A small multi-label audio tagger, trained from scratch.
Model: 1.24M parameters, mfcc input, norm batchnorm, depths [2, 4, 4], widths [128, 192, 288].
Training: soap at rate 0.0046, 18300 steps, batches of 128.
Data: trained on read English sentences (LibriTTS-R), 149.9 epochs.
Rows from block 7, named by matrix and row number. Rows with one number belong to one channel. Each number is 500 + 50 x the weight over the matrix's rms, rounded and kept within 0 to 999. All counts start at 0. Numbers have three digits each.
# convs1: first pointwise conv (model.blocks.7.convs.1.weight, 288x288x1), inputs 192-239
# convs3: second pointwise conv (model.blocks.7.convs.3.weight, 288x288x1, transposed), outputs 192-239
convs1.120:535466530493646495534577494393461514550404502493510464448536510544563545431388504584502537447510522494466429494576471527473553428450442524557500
convs1.121:440478499488468428466557432418497502596508383496519530477459526513632429581536461501449544436508524479596460497460474495481569476460510522557510
convs1.122:427517515409474502533537438533559489481434472447490520513466485512476536491416598507509458587431445494520502481501515452461443528476515486448498
convs1.123:530490564478436512440511503456450506462505505521473435458516543493467489557518577624467623401443470580420471450445533423458454511513546455503489
convs1.124:508475479485570421479454496406439473539568467462546532430530504465478514516580500544519479593507437446465633408530462461570448608536468438496440
convs1.125:497505478485578494504425536519535564451552472455481545483537504570400353470439499445377508613512511521499530544538457460548519496536497513472396
convs1.126:507534511524543454516518515425596516437489490591465523447443485502520397497406531521587559458471439499425446482536480583487447509504477420437485
convs1.127:432410577539527570451482433490501477479529528548444564493604565509426511559461473526417560516552496576516446419523484558582532548532608490430513
convs1.128:459529483517466562472615610506503505620566495431472514526416550535618510365460528533505487524522489509508509523520551442476462599517477471488480
convs1.129:581423401447593539570448571482425500478616476540498532508454419509447559520438494480423497455447491483504446466473453506525478489533440442515545
convs1.130:477367440444596595476553570515498545491523407441380493445449444484521503440521462491485475525489541455342452477476552412459505580523531467539584
convs1.131:531443521441589443522501565505450460564514441555638501468425498572525569376566494465498514509566562502451499507504399485488509539533530407444523
convs1.132:489540448540468506456525480435552526449452476501519462384573497456464556511460618536453627565508516486416510447486448509605478509497537554514648
convs1.133:582482573413513491567566606530464523504538440480522525433524507512549475523646513474479552485499555575534455505503478624521539523474476563506475
convs1.134:584477531551417442525464517546473513425562588503524574487468484462505448457578476500485489558545527386528530550510480623526440497480536525452467
convs1.135:662535614466522534507476553521574471477506501602502505430517434499476479494531389563595479532514495554441438401536423467495507502466467534530432
convs1.136:545490532516509417452448457536519488464582546450526588417486589516438448436473578492596447519540484480470556540477438461486501517465550455430503
convs1.137:537529587480573584506475573449470452522491479472451536494473523530556495486421463495579449546500405486569574564454530487472499435551519428590439
convs1.138:644506508440466538517560420499459465543422495482592599518408518515591488409562481463521457422455548562416522558460524444490564510503534471556541
convs1.139:561398517505433517549530462514491469552472470539504540553595583464509515523635454584481556416443535442516512442471607507416540582463421483485532
convs1.140:628495508484461545540422473478538479574438564528494489540528498460523547513502549489531446512538547585491498616485515381523560512525448449482415
convs1.141:472498556424633462555448456478475397497546551512557599496436460510542542403601433566484485530462512502460500470452349521506382567510540538372497
convs1.142:503440440518494485476542481485408520502502567454550448556490513532580536445511495477512506584459465456502438547550562445508516458463418518532471
convs1.143:543459561463483505514473518412455544482538497491503535496453532548529542479508474493515478507519528588516529546482589456441550527547468515503523
convs1.144:470546480499541517466562459472477509482457509518562536522562535475527508473452516520546454506500510391488547495506496510435502479518446521536510
convs1.145:396408576539512424511424377500517446327514523530561443472462533478443445558483542568423524416554428442416503583419457474498553473494498621507520
convs1.146:469492533488490519522411472507508627491472581482495539488478465447509428623480392437448515538409515526465457538567497485564527459507527498433495
convs1.147:468496543532547409465511427478599511467601484423446575470447515394436597414505529480508465428520524584472433490484566403406454514532539488551503
convs1.148:451500441453574465575597552485401548517514472567426546546511563511490525562479559426519517476582501530502454526518469554451531557519629471514567
convs1.149:517533511402512428516484545494446511497582464600599484410500429500483605497506562430526581483527497551511532465517551555519456542517538507554490
convs1.150:404530465561463566420533455493475460479570495453488529464544518510458444499468416452453467478480431483463524531469510494395479575469530455507465
convs1.151:525533532527439460478482430469538465498375594574527469481593503516510561531431506544457522520471571553477464489484538490481496483490571442549536
convs1.152:486432553582455549517473518552466540462504464511520478470446531563464490449533569490412438467554498493424569422552481564476561478329459615467535
convs1.153:549415473549550545473416512528415507528434576523575497480528508524528439501502524496526417563549547495555445521455524420528397506426457574540495
convs1.154:449524470630456529527508530454550505570524511577486537474490532473482506432477544441519425560476583486450503502532545613534503502494580519583518
convs1.155:465437468502501418514548534456452467507585530489530568456481549488545506481365544491430558488582435463518652603574402473497602488485528583448438
convs1.156:383545520535506397465512550530530476563576475482574507507476426509535456540472461573524534471528499453464488477541447459484431443502419475470575
convs1.157:395401468470546460445534490476349487443471465486467477433444407476499436595521496521455476463557527486401553578517508447487538480542513475423426
convs1.158:463483545512409484528440542574398576506501443492431536536568494652517561563484480531550549504541502488487470504542496520429436522460427427464568
convs1.159:528481522495464525433538562527466458398504444476493459510447549487470546527473471446531457460393446569575526546504545535541538491482471614502522
convs1.160:575463454470440538509490488577510461546391494414523519446522473598544520603457453464493439474435490493538433505522590566632520452481414552494462
convs1.161:535465495500399476538556515388573497503428530473558467480594473473503485491502499435531417479495489464515579530466465519492550499515532430502527
convs1.162:471504481502464410503437499510537498429517503466559487463576557498528530479482490449546416558563548471506498466411467488538525492532517456556506
convs1.163:506636498498531478556495454427479556506506501529481493450509415573509458530508565472465502454419383539497551459486471369418441379501458520518495
convs1.164:541559523555505567522546568492498470526564510532520524475527481551535485521475464394511438596486566480477541430488565503486447542527566485530510
convs1.165:523503586541488506532454514394459394429482518419469529455658510450383497620527498577493481531441466493468520511463465512541493475482454459556573
convs1.166:562372450523573526530453542534481614526475559516479446600526390484509491564468457468430574393478535466424497450542489457526457457458509529541426
convs1.167:582545409538492545504473449510441482576498449434499471496634508480435416573452455527470483507483466459432415476501535488470490470481532550530497
convs1.168:538468478488508484504529497542423530495538488467405499425458524457562641512560451541445493467451497504517507490564529545532493547516511564422554
convs1.169:484513468482561526552548564602425591511524538520493497580503490700541482520491606589470495529481524564538409473477489461525477548490478567475458
convs1.170:498440450528528503581479438490487461489482505510539507512544538518507525399597492498388545488515472517513491520563541541541492449510525404531482
convs1.171:468563512555498586535535569538635448498443506520516512457486557411511487555587567509523481481491416498506505462489640426551454552418466463589462
convs1.172:381490471500481507500524580409566541463484516581473526520451441510442569471527446558415495491416553550572504490522534422430480502591462498588526
convs1.173:486512474476450512477510527482519379459521565510482476537457553530482535456458524472453403464443457485506427492573452574452510515608540487546447
convs1.174:499511515500495470487490493520541531507449516507498438444518500468465534530533460508542519558489472454517572432439373497465511599493553545471460
convs1.175:527483459501396493525551544446337561462503458507576570530499474479397563536469481512513511493510527553580444535440534593614492489606453491507397
convs1.176:506434452492506546388440539477605598492537550462463544572535523557487521466503542587514580545525542570489465458452544525501505356544437488500414
convs1.177:446575483560458552535523496396376472476580473516469470474536495525531460526535517508561430488462565449575567580520453542499509505532491563501514
convs1.178:348604494452462544470492412517497513464440449486461542489458555587599550449482498550444598517481496517510467489611487527469507466536532530480480
convs1.179:464500423503543537541480488479490583543475522490532541454554557572577477460531467560474415438444523505514508494484509539455448486506592558582456
convs1.180:546454448486532435513489544535547478493395526424543540412433465501445565553553445474490419443394542447483427445439560472462634489540513467536523
convs1.181:401499526532495457431547562484528522581398579510446512479436414605522564520584519535427445511495521462439484532511597603491446508489532513529499
convs1.182:469563504419514432487518540524593526505515504637471577486511560451550518405441487498509508512495524555486488462497501484530481483440426516561538
convs1.183:582419515488555497503537597494504477553447521453479481507569487553455458547401518480596563476522554459475526405516514472414543473445533530547530
convs1.184:478490486564530499474432571478521515483469488389479419551502532430490543535504460433498609553470549499491499482463492511507400470532395513437501
convs1.185:482529574470497493464507505593554492491503573535503566420507507490426496533440506543498540479478447538483509521553350522481529439483519584522530
convs1.186:571475564480547491493532490443446523444479457439508523537600536513507618543491467699528555584423493409516514529492491417492550510493518541521567
convs1.187:478462462504431527416514551532501422475454452546492427533500566338514475484447490531543488543561455509591577533473556564479530491600511520532567
convs1.188:551484505474522531554448439474522556415445518526539446483472423564554488506366499475568421504598410551474392465478549477459483529538545488523502
convs1.189:575534462466642510465569506509425521567496501420545488487514536592527520548446420532505502438461464468492538529541518535526530511560500447519543
convs1.190:468425494568481432490571514410463457505459495537441522438559523567571512534413542606571539512416456464492492519474462473538504522537567475544455
convs1.191:597503423514399577530520553530471490500614477419594531516470509469432474464563530432427514482471433656558500535439372443539531504589485476484552
convs1.192:459498444516443423419484420673546430535520475483551480525524464506498482552491442481562450479597451492590572479441531521508478412505504474503474
convs1.193:543482463476528508504514493568509559561504457494567512548468552564504553596605464532525428470522471440472457456522469467525568493540520451471579
convs1.194:593531583432507486512554494468539453516490448473423558449418505422466461488454529444570535496619501520434536524412460490457523519513506494457566
convs1.195:534437575530518471491537536456526484513484506537580510572432458522545408506537521552490481560438629467455488497447508488457533615479549520457554
convs1.196:409524519497491440538491488580529479497446410557521515461497475512478518444435415457583550422514444482479520504571441472500565436492554395468457
convs1.197:491467533614553548536537482469529555436520511393578598570504483488473473504485378526437518523526503503522570510548606487390501470472551425518569
convs1.198:482521567549491625473594510473516540550434497442525547499496465568405478515546568494556495545558538583481523615631512517453497539520533422430543
convs1.199:530568480475439490475535427471495557616528519397485526431472591457537539562493591547483586584458481646488500463552482435474491438548596616496487
convs1.200:501549537536536514547609526545483509495610494488444512435499521495545547470494510530464541467503437470541520577518484539436517577564470514622541
convs1.201:509458539577527541513452512475467490526491562587520500432487490491630575571516503366582485569459546561487565460466444412488418535441475581449524
convs1.202:497449528470478472535531473410437538567444409416441611454519397441445510532549546480482431536496501540561405508467523427589484473536531477514447
convs1.203:490461468580571489426537501497558524477495557460482585526510509464485462522478519541523428453473416564531524484419480436556541434464515456487527
convs1.204:486489470446435510561532566477571565478534530553468570441442534437396489533480413560486564539493502598502429441433450514520512470528499521527505
convs1.205:565498514475446309612591453591513557521552487478463502474554474457460482519439506550482491475514486462549457501546499507496563443576527475519368
convs1.206:402486470545469449501491461432502387485507496555515565539490485479528517519527513483544432415504521452462547423465407530471410510553404423415442
convs1.207:491502551450530507426478478545490585508502508475511529471527493459466525510498464424472504562506495509488495506527473446414517451397471500484448
convs1.208:455502397486540528445451502603525526553518602497528586482521577569528511524507468547513492510395434593508514550554482538518454513558543480469532
convs1.209:442387527401424424515577557513551477432524510457436525550455493483581451477548479493449490567515532502376451459476535529484553488493517551462520
convs1.210:494589560519529405422521583469473474501423542558525582516517468462508475542489496437505492523477381407575502480545523546444502428472520481471511
convs1.211:509521547458544477445524412542537610533558440533473451558449555493596508501560514414520514501510441645431523522554551467491497476564548435481593
convs1.212:540521557523455564449585482545478535435449437545488526504432561496506483384429452571494573471570497564453403471541572430587551464533569596485537
convs1.213:541540435474622577490487448412501489559487419437523577518552477504416483490512430484513485566462476489485458531463551484468476396480561460486494
convs1.214:478491485503544519550483518582537569472512551513427594459432481511540479478413509529499478574458418461474497387510511476460492533499527451470428
convs1.215:640507410486565415505544473519524587532478521535503467555419597428477485515501498540482536553398523464598462537484501518488474498581496528494540
convs1.216:465552474532510585469481530498548508556492521465524460492525522470517485466495563456470570396497571498460513561516428525507517543503479536521551
convs1.217:489445476482514478416525543429424473568447499504579541477500527511491480429555590491490416440456491484540473499627550456477452447514442540355503
convs1.218:501558411546504546548484629475422556506527486434529597484544524493509609566425560584527489459499499562472545577479504528558532533462540479522527
convs1.219:519527509519550367473565513486462482540510561499576478537448514333414466486409458535524514502462445460501475488565518487463511508475430416475427
convs1.220:591378496441436509533397443475413455502483502448521541457495530597556492447510497435410466486547595521519429481466463541427453518532506578460536
convs1.221:450436584469541471525517419549459499456533488434530559403550512585529551456468504466547470475531459441520506503487511562526561400489473481407430
convs1.222:573372458501543573517418639556459508500590473466539448518531549554522450514554467541625457568418584435603478450500543547447481395555474533566393
convs1.223:509500501447526579594549473444467502523534448486518522562532501480501471471532548522448467516539533533580560503478601481549511574570514445421418
convs1.224:413517418509566585505526470558460381414392398487528534472468547525468529505568559597543508534535487532462475432538516551551628447476428541570497
convs1.225:485528454378481508507485469532534566486456607581526580464580533505490530517459456524541593382480596509521476507473494547564473476473446490500516
convs1.226:503426480416483567447545502570549482542564561465507432500557517487563425540429468502510540516496528495593437520419391527489450499455462582485585
convs1.227:474502473490461428483505525539594563523457523426553468483519431540543401444499513529497444514443515542444537468421498462417507634524502646541454
convs1.228:554417562511514484471525475570481529461497499486506469540561522488467532406461543520504441517412545475542466579498507537482461493565526574514478
convs1.229:502436541518602487502519512548471541519576481504455514525495630394553499529540538531613453555514452469454466498453540519580470541628440502513530
convs1.230:502469509465540405542541511498400463443407530428552460414455463523642523489435550589579527494432529500485553546481426576534445570474563557480484
convs1.231:486607472389523508525507496452521462576422491550549547480472483544525496506488428490522512474470464463481531513487566542444561487513468603515493
convs1.232:521530600412561539498431399522511548505565532439474529546479542406469492509514480557592479531527499456475550439494436476550553446521409458500457
convs1.233:538508425467506446428510496507488527540508539535424486505553473368448476529475552582469476531438555506425501487543461460608526561515487500518469
convs1.234:486491493465523470446517474537429489567455497465448480432457471578463587424454543508551542494487524481559483506507496499496539593473480575558570
convs1.235:551499521468508543440544452514536470594502534470491499528439548544563530599595488468433537550544531536448423579499496493377547514452566476543561
convs1.236:482498472444577515575531507497489460435469555474491450466422571551553573518441503479547498499563586485462398553430597504505451446541537466515447
convs1.237:507400518519463481428501518557421577450431519511501505542448504518492502551528441485441377457434327520397518502486526432505614570540519542525571
convs1.238:594585495475491428513538455461441489504516542437513524510374538476490521549586505532492535437398526583533510481404518520427488449560532555438521
convs1.239:446413517566539549562542517518520460445532524456443486522464418585483542550567437498483501428427430441525583491538527560537518547491501555536333
convs1.240:448574443482516419479585501431526438558459470532544507571494514533571407558506537508495554405502468425520429490510502461485537476487445514524510
convs1.241:444523597470500562449480407458544529507449461486527504516497531548536507439574600501496506531458451549430502516608480539531501439593487604517463
convs1.242:507497504438506495440539519451486519502530535503598546482509487500498542506525537486495525493414444596451466437448578485486472548502560455542498
convs1.243:433429577414593433446485418479440567484656493484458486523467470626519534532522522583477461564526502514580467522479513441480581516486469433499512
convs3.120:496453547511560498485566435459534503454362461442459497438443525520464526498479504578496570440547487561473556416538528512540497538534412556398441
convs3.121:510504481552509507613536580567425533363526499573539523483477561566457521472510472524492478478428492530486544458495476518560491540508481484464458
convs3.122:423450485547557552509520489435481459541555416448504463461547479525433490435453475543555462500466490494517653483598553601524480476501438497471461
convs3.123:447526523467517499487424507491489429454534527482558542442492567520476514514492541589505592576526512436492552456518516534523515494513542540497495
convs3.124:476497493476425479526523517501553555502613534467480632391560464569493504473427452494501529446417537536466575516542527400531475506495484514580582
convs3.125:467481456472500428485452532463434466503477496579501461523508541478438617394531500546487554496458462570506485390502429465495505482529506476452493
convs3.126:524557535495411496575413615472526469509477563444596515464495485525563407584439463526517518487562574426445599479494539544530434533526538384570472
convs3.127:551560472578533559459492494482466428532551459433475493467533441476474538463487461542431494523560515549478542542558489449516423552453504510429410
convs3.128:556504438509574488458503468408461603591516474492428472563582497492548499527564586497499492474449516480440513476449499510518427528434498589517442
convs3.129:587437537416495482592468493490478553578500546483463533542475525533562475595507513441558585549390398383565497446511518444486533495503508415563481
convs3.130:517523450479599451600449509526430564524431503504488545490506502550518554452413574454464529440535594456455481578495459451519530489528567418423554
convs3.131:452485449509499531512442461460461435434578555538546470475498404499446531449503479554487502551466504575491400519474521476390407502535482408554525
convs3.132:535467543494485504548544577439591500525524512498464556582483538428484578581438502571439543514586507535473519560528436464564529536497471523561405
convs3.133:439582393507474424450559528428483483575518510514436536378549443475388494513473497490429455562558474494424573604470443522510473481480507467541481
convs3.134:491458480481443548327502483487620468620522604562458476481520497435537452530482468514446470524504503451542489528534442506614553510383378518436490
convs3.135:404514486433532546569475554444517489433547450546499547428584535489477482460417478400537544438527474480485493525514467487473513463413518550564468
convs3.136:474551467458574475465494519463513413507485455415484413594545493518491527505440563516518399450542497469508494506553534533572500472508492517435518
convs3.137:443520536465640578559485496587519453404488469474558506485550519424512530486458512450510555593581560495444586542547518585364512446531569545477520
convs3.138:409490370487576516489511612493596447504494599495479554434544453502460508509489531492463489539465484487359497500487504465442454508425517530452482
convs3.139:551522541659475551501447547459458522486418493525535505524523521445443488459637576532587447520536457482452423494516436483479453487518495597462578
convs3.140:433560436511447452541454511549492622580486501490482494497489453502507503445511538469546553451408476481457385580533586541425505494554446555557509
convs3.141:491406557501491585531498461486532471554593516480541532497513503521531429405458469597421508445455517410589495610582350576414455592527441480483476
convs3.142:402489581454528484503496504566488517476555481511508393482531496606455528521452559483429440500597463476506396373562517436468493531516475530561511
convs3.143:495449545496493398526496459533551524525503518391428584516460481442556517452518516626549521496520521475484512481464564510557536505466612467566485
convs3.144:550404533457534579491538360488591529613525480519565534474497551599508579592457565482508443540518579516536463464470552547403499444663443524383457
convs3.145:491530509497458477453514518466533538496477468384479521445510535396451448389473381513518462546555529553458485547604526539568537539540499444477524
convs3.146:513515484636442507510583476547508525564523468521512393476460552528573470457431513471512506434512527591568496490546516396537441516456424560484479
convs3.147:485540501555467556486462487473498490434501425511556373545531504412546484524581485487422529483471467532527442410492412492518548495534391510487487
convs3.148:515592393430446578484546517427460575575496487404485434469460551517508554510565467482538506557467562471488478447514463475511496494470509566525526
convs3.149:562453493491553489600493562460525424568514528446537412470522410535476478464575592513539532528472482505438480534498505494521507494529481569427486
convs3.150:483548505609536518450539487572511583466496504585543470435568423473556549535551523423530566514468473443481522536560508542498457462539424518491526
convs3.151:463505436526429497527475455499440557564478385514548596531516495443496562451468582565576553414592460563441528506480486455505477539472447515455497
convs3.152:561534461478526554523587493440572575600486380495397465596546540377518497513449565580454459411406562515443489481469532501471422536544542501508495
convs3.153:439542513566412471513497496478482535454481598499516544562471450482493531545466472576491409494553531497632479452462566509471545546552504471430509
convs3.154:581409457507510531511465463557593464486569445531427469546577511546616499524516433578484488475521455504467508503517548461506544568544474543490584
convs3.155:516500569529479617454472461417489645534542486516541528502467513422517563516562598463526454456555450491619444470536500484484620503398541572446515
convs3.156:431556463511503475515546495512450452494552510492597484495545475517511407507480537511425482533491578488515482432478523525453480494548475430505523
convs3.157:587557467540442557600469553492504472540447500517507468489521390512501438519449467588541491410472437388431482453482479467461531468499488578506515
convs3.158:432534545498465527542403555452525533502536560488452502482516448512422544444457573444445519559546414426470467535455545468433500562509525426444514
convs3.159:544462519518531487551563488535404512469520443486548462488428508532545529524438594521539511574481515674546565507520547473551511606548533464543599
convs3.160:513453542540569471391576454479544495508479594460485491600466517479509549428509514535489522508511521490498491612405473495522481490487511474544570
convs3.161:533482569503485419485381506345539468502558527480486428472478490508498522541606409435460482389422543434521432497440431527507531568459569472428517
convs3.162:420434633455473518494533433411473552507535595514526468461529414505561423519405537467549420450569521501543490482533393528516490517539603422491562
convs3.163:487473442396488613517456417562572581500419504515445444475467509511528584425546569492444520480509442467547534507460445550513457483494515530537500
convs3.164:509506630390526586586476442585467571507542456469499515410550521483568463490497514474466576454466427411404482571545528479489477643489490504445555
convs3.165:486405494489394486484499496568524490444552411431487431473451409583565541484438566511523454524482509532489388436496388470626417489431506499480480
convs3.166:461576461451485561521482546449526513547549481589520497507491502532508524476530464443506452561542497596479407562465474511512413488516484462495506
convs3.167:473545535580555450547449540468453541526446416455493531452442519438521407492548539559378501502437499533514414538473434526502467388528601517527489
convs3.168:486482466516523517469545516593440452410458513497466418509529486594405500525472557483515487529521461469595437499516468503445420449482533594456490
convs3.169:537556463593497479531547520459481439515520405469446489528505482589546575477554427515443567469582526611538590434456552504421482585539534502532409
convs3.170:530508475538496418495458519437495596478438439484553466500511529480536511563470529469520504473517443379495489513595445534520523379472501544526584
convs3.171:589455491497558486453544424427518470464562454398628417542610440476546449461509518625519503505499531528513458579495513501510592496531519614525379
convs3.172:569413533446568428493542482555491446534528532526501501520507608406562499618464504549469439524558460512495605495421479544521438543528493492584430
convs3.173:524534437487630530473392428473531535498497535538559428574486588399539505544511554503557498534464499508469458560384468530549493452517481481574535
convs3.174:441497534586446482394502559523464510522496416570524396412488470498542430579558484472421606434528527467387549349459491588414485566448576433390446
convs3.175:413523492459538519441462616426512564503538554431447532551519479593506620471429429525423530510511517527508443488492531532528518506466498529525560
convs3.176:508473460537514527549538457510479391492485530481467485541482480421521554575499504583480492501455520532470438510502521492449546616541603530557615
convs3.177:581465500452507541529552527547573483518548431522464442540571507559470519508542379609504580471425472503538476413480540552568372487479519513520525
convs3.178:366527521394502510451536517510520494510544405610508420475548472549520468585541597522475543572434493531521496486469514503605490526555548387454540
convs3.179:478517576544484472499486461466432600444496465441553548468399404535479573449509530504502530443494500513536522473514566517555506461476527515493552
convs3.180:502516457466492569512430407512540525611513450479500572463495518453491493438474470617578600493505580571567577567530498440432480497578515482424553
convs3.181:387522421458384511381480544483528543405525543521545540486514457586501503541487595572494520582517490517523460476566449485566623494485476567409536
convs3.182:535499386508526399471511528515531568565482533462530491464543508516487502479566414415531444458451624497450500523569540499505553480453442572551450
convs3.183:556451568544534564432554486518472366444426508611408455509492442436570422448447502583372537472373578465454511511560484505471517503498578480443551
convs3.184:495468526530392532582447437539399489522409572522400546521498544512490542528462444461505445507560506500485540587469533485546524480537448534387439
convs3.185:487490470479471479512591524504509514424570561472531501447476447443427523596488512495607533485541523458546420503440428409521503501452392463530542
convs3.186:435448497543489569508511490448530569548444451541460512557592486528486475484509523554429531486452436474522443517482590557548510401450469502574509
convs3.187:500438522498448467474541468521478404502426509415470399465473595437493482486540521532621453527501446513384489536520547479557556539529441557507584
convs3.188:559538515462506535553518514397510515504482487492536515502537501527457471506466555534455555508548516473506525471473456500538457517569453517479527
convs3.189:512462483431522512501556494517490466502497385455489522507530474482431483500486542418451451575479476520519498504564500533524573557482480572553458
convs3.190:478455529549481549554537515490516502533575456564529544518517523498498579511432534492484501441436544373578460530522484495489541466455520551550575
convs3.191:432554450471473441512502560507449613407557564457544546454503498419470557579465509536592459559424454520426546489534445582445520519465461500458489
convs3.192:498439481482440513445477414461419575562459474472402485490550417499529444411531562412503502501508553480550650548564503474546514504400422555484487
convs3.193:514489476484493473432476419525465434548504520450374557534502520472518500469437526541538427479480498442538564518553557582451533523407500455481515
convs3.194:577425451445494509550510554501556504469410503595492538533555447475537546534489546429517485456508457520470509448501557469468612614544464547571477
convs3.195:599530442474530512480587576461518497495504519434507541591514506501466414539478512485504513606549551513495508405495567516502537539519436554488531
convs3.196:453513499497447509556482525546504526454508510560473487486485536511533486563519520497472460536552384552436563469475400527614364539510504419505389
convs3.197:530536491522469439438520415502481544384518458490463466547513506448643503510388488519471547533520402577567464454504453444486448466500567533396488
convs3.198:401426497527421451462524470588533472467453390491534602583446525541585516540479429547544500599485474505437535474561531518544346427503483525562546
convs3.199:505491468533534482481454510465552440503424415549487529446454520511546549484492534632450516473477524594514442531536522573458529595550539486597489
convs3.200:510418494468468514507505524514577513549505452551449560531508502523455351418424507544515583546515586506552406573502521400470513506474470535472477
convs3.201:416503442463547465526447509489482457551459563537568476474520455442509488449463537522521555527578444486549526498502509464569555415530606459533504
convs3.202:547482544502467552523436509516532528500508572551496611547478438480412543506471445445525452520585499544470551530530452423464591492607514518518508
convs3.203:647552534552407516480532520460438450525451528414462484463570485511492523472546482389583544473491466492475477481451505437519455536504468546436482
convs3.204:527626483429458603442547619456478532425563500534517495441496526496586487512340531436597413471596442547521393581518450377502535384506539504415526
convs3.205:525497512500468509544537498601560528476477515478510460444486467495491510471481460473559586388464482546430488478433606437549476496451608513493366
convs3.206:447542394418549567488517471379442492495472520492474418553552514448512417520562557495474566466401520470483568496451599507520472560450464523501496
convs3.207:375590524491497514481499426457553479542514532521457496522519489554528546489446504542555568517501578567503455544533519414466528525496394480487436
convs3.208:487485516485430455533543463540545472493522496483528507501510500499512529478507489471532490516519528472387495562483531483480600552486555556493470
convs3.209:474461488603529474500484530466494483513457436548526468523602448459551481524557507506575499474521554541482417525499467541552500451515433538543490
convs3.210:440495471549492527389450468466516511444566469560477534548538589479492509533471564559546517495512511466442460441535484622368498552515510506500460
convs3.211:470493570448598396485416467517517534567450443482528552569507519605545525503464527537508632476435501529431552479474474539470468441463520486509467
convs3.212:448425444374496541489542574603515551471565442433549405479575526477466497452455465501566556450496510491449620517562497609515539545470590501571504
convs3.213:581542569536485534535517466540389473354443451554489502538502564467423439540520487561500538462552524480533495450345572600476473472545542489412461
convs3.214:565595537487467367482554546474452528526482554449484448483385527549485472473463497525545494499421551410478490490454497545497458571513489557459552
convs3.215:494484474485461577470528416372620511476401538490459450468433600575517428512524497517553487456489545463388565516421498508464504512489499491498496
convs3.216:466458519451550518493530478531511529546466542562463503460515555453484497444535555578491437488461467559469598457415460548437463443522481542548528
convs3.217:556522426577495417462525459524395434537537519453491570488393469511474541565396458524547531497468536482524525445519490502415558459434506572456428
convs3.218:540502421572554438484554461446484537545411550478545542428419542569474439556553507544484520526474521581573474455559370554466467490501570586438538
convs3.219:566502477506599570480483481466451552495576463552482548476595516495442484546512580583542585513548547434638512571488551514556578453427493515577602
convs3.220:555521476492492513520559459501530530435539448445466401432511471533517591525508484493491479450532495479488558468497447505470585471587486557467515
convs3.221:488456460526505524457454463520492433479405536530532595508432520553516581560494491502496380507520541422507577505624540514568587491454542487508531
convs3.222:491587505464399568521531500632435470510491527514552412431483478496600449536521523528494465532484451587438474452518518554508537522435503499498455
convs3.223:529428498470415513527507432569545517421526614488513487432502408555422503496575456456520522500527470449514516432494523514480471471473454498473543
convs3.224:477516456507448526449475425563516549481495456585418489535479447516477471507539595570433387540512489517526489486475515504481481519477595506445415
convs3.225:504541454485514589460497503529570467447550579505497565494469464590569412482444428481563444518369384545409497526475549455514496434492555535394490
convs3.226:466500494482524438485526525556429542513416411515436559483425484484469506532484585472475524515465543424511496465480457521418464573490492438524502
convs3.227:491446467529544485488547545458488496435495527598574469501555471540577527559507500436497524519461434497559522526523431584494546507527482449574465
convs3.228:514530488454546383575483495509477501450513433544432582507505463436498502530478523505465513413448470526446475510467449510473614490495497524583529
convs3.229:450442499476495504477639434447529435468524475638440490469564605473515621463555477538597553554536484474587428417483374505581477524582534568435544
convs3.230:462544441519580497402507626526548437530519540468504427514505496469557523513586482529510433576499508497487447393535557477459423432568482456386545
convs3.231:437635483494548463445548489573420540504466538526543523535453484488470515551523537470506524452559502458499533510515541564436454473467502534488496
convs3.232:577574455485512472516478506543531467500435533480427552442490559458506466458444475517436534501495499472544472502552563589529544520526526531562549
convs3.233:421391432490525403497466461466432465408519601651498412623519363509473509508478507502464525516410515508500428515442495437583518449524481465524475
convs3.234:496432560460513467529539418467467598527587551517572505547511460507571530607501592452525505494518561557576517482528497423424457531470530555530530
convs3.235:536535447437459578471472515514429566491502518503452516531442486498563554539531380551518471566465563546528538511479481487511536443553536492563502
convs3.236:573503450454431449488568567457501515502438491569516495492513549516477539447457477510483413516437451435510595528487518499440457384519581513476552
convs3.237:453506512509523491469455491520486506508516472447457557511490486514548440456504476538455544488547267509534487528588522525460410496577459579514457
convs3.238:523463483520483505438470541424464548532422539485478467515535483471585468497441480476452574541571546426464460504643542581526415426512527468452540
convs3.239:437542599578576465566518574442396516505563465445494535554515455517431540463526444482556565482518540490525504570439531450516507469523559579560485
convs3.240:454590531505384505471477461458497513564511469463469407492573388476441494510435549474496422524439461449486503513507438427499515536467412525533465
convs3.241:526492410398446525574516436534514500488525504502409514475484404528451462500484519576551583545485480538372535487479442455497509439446512442484487
convs3.242:458473465497471539536562519535530532428455464453589486598470442613487502528522465549535515507649573528594444498489405540476570436447475471477480
convs3.243:442484553581572573491484473457472468497438483519418465552416432489558461539547391552501520532463506569483555483515518518507526432461560531503423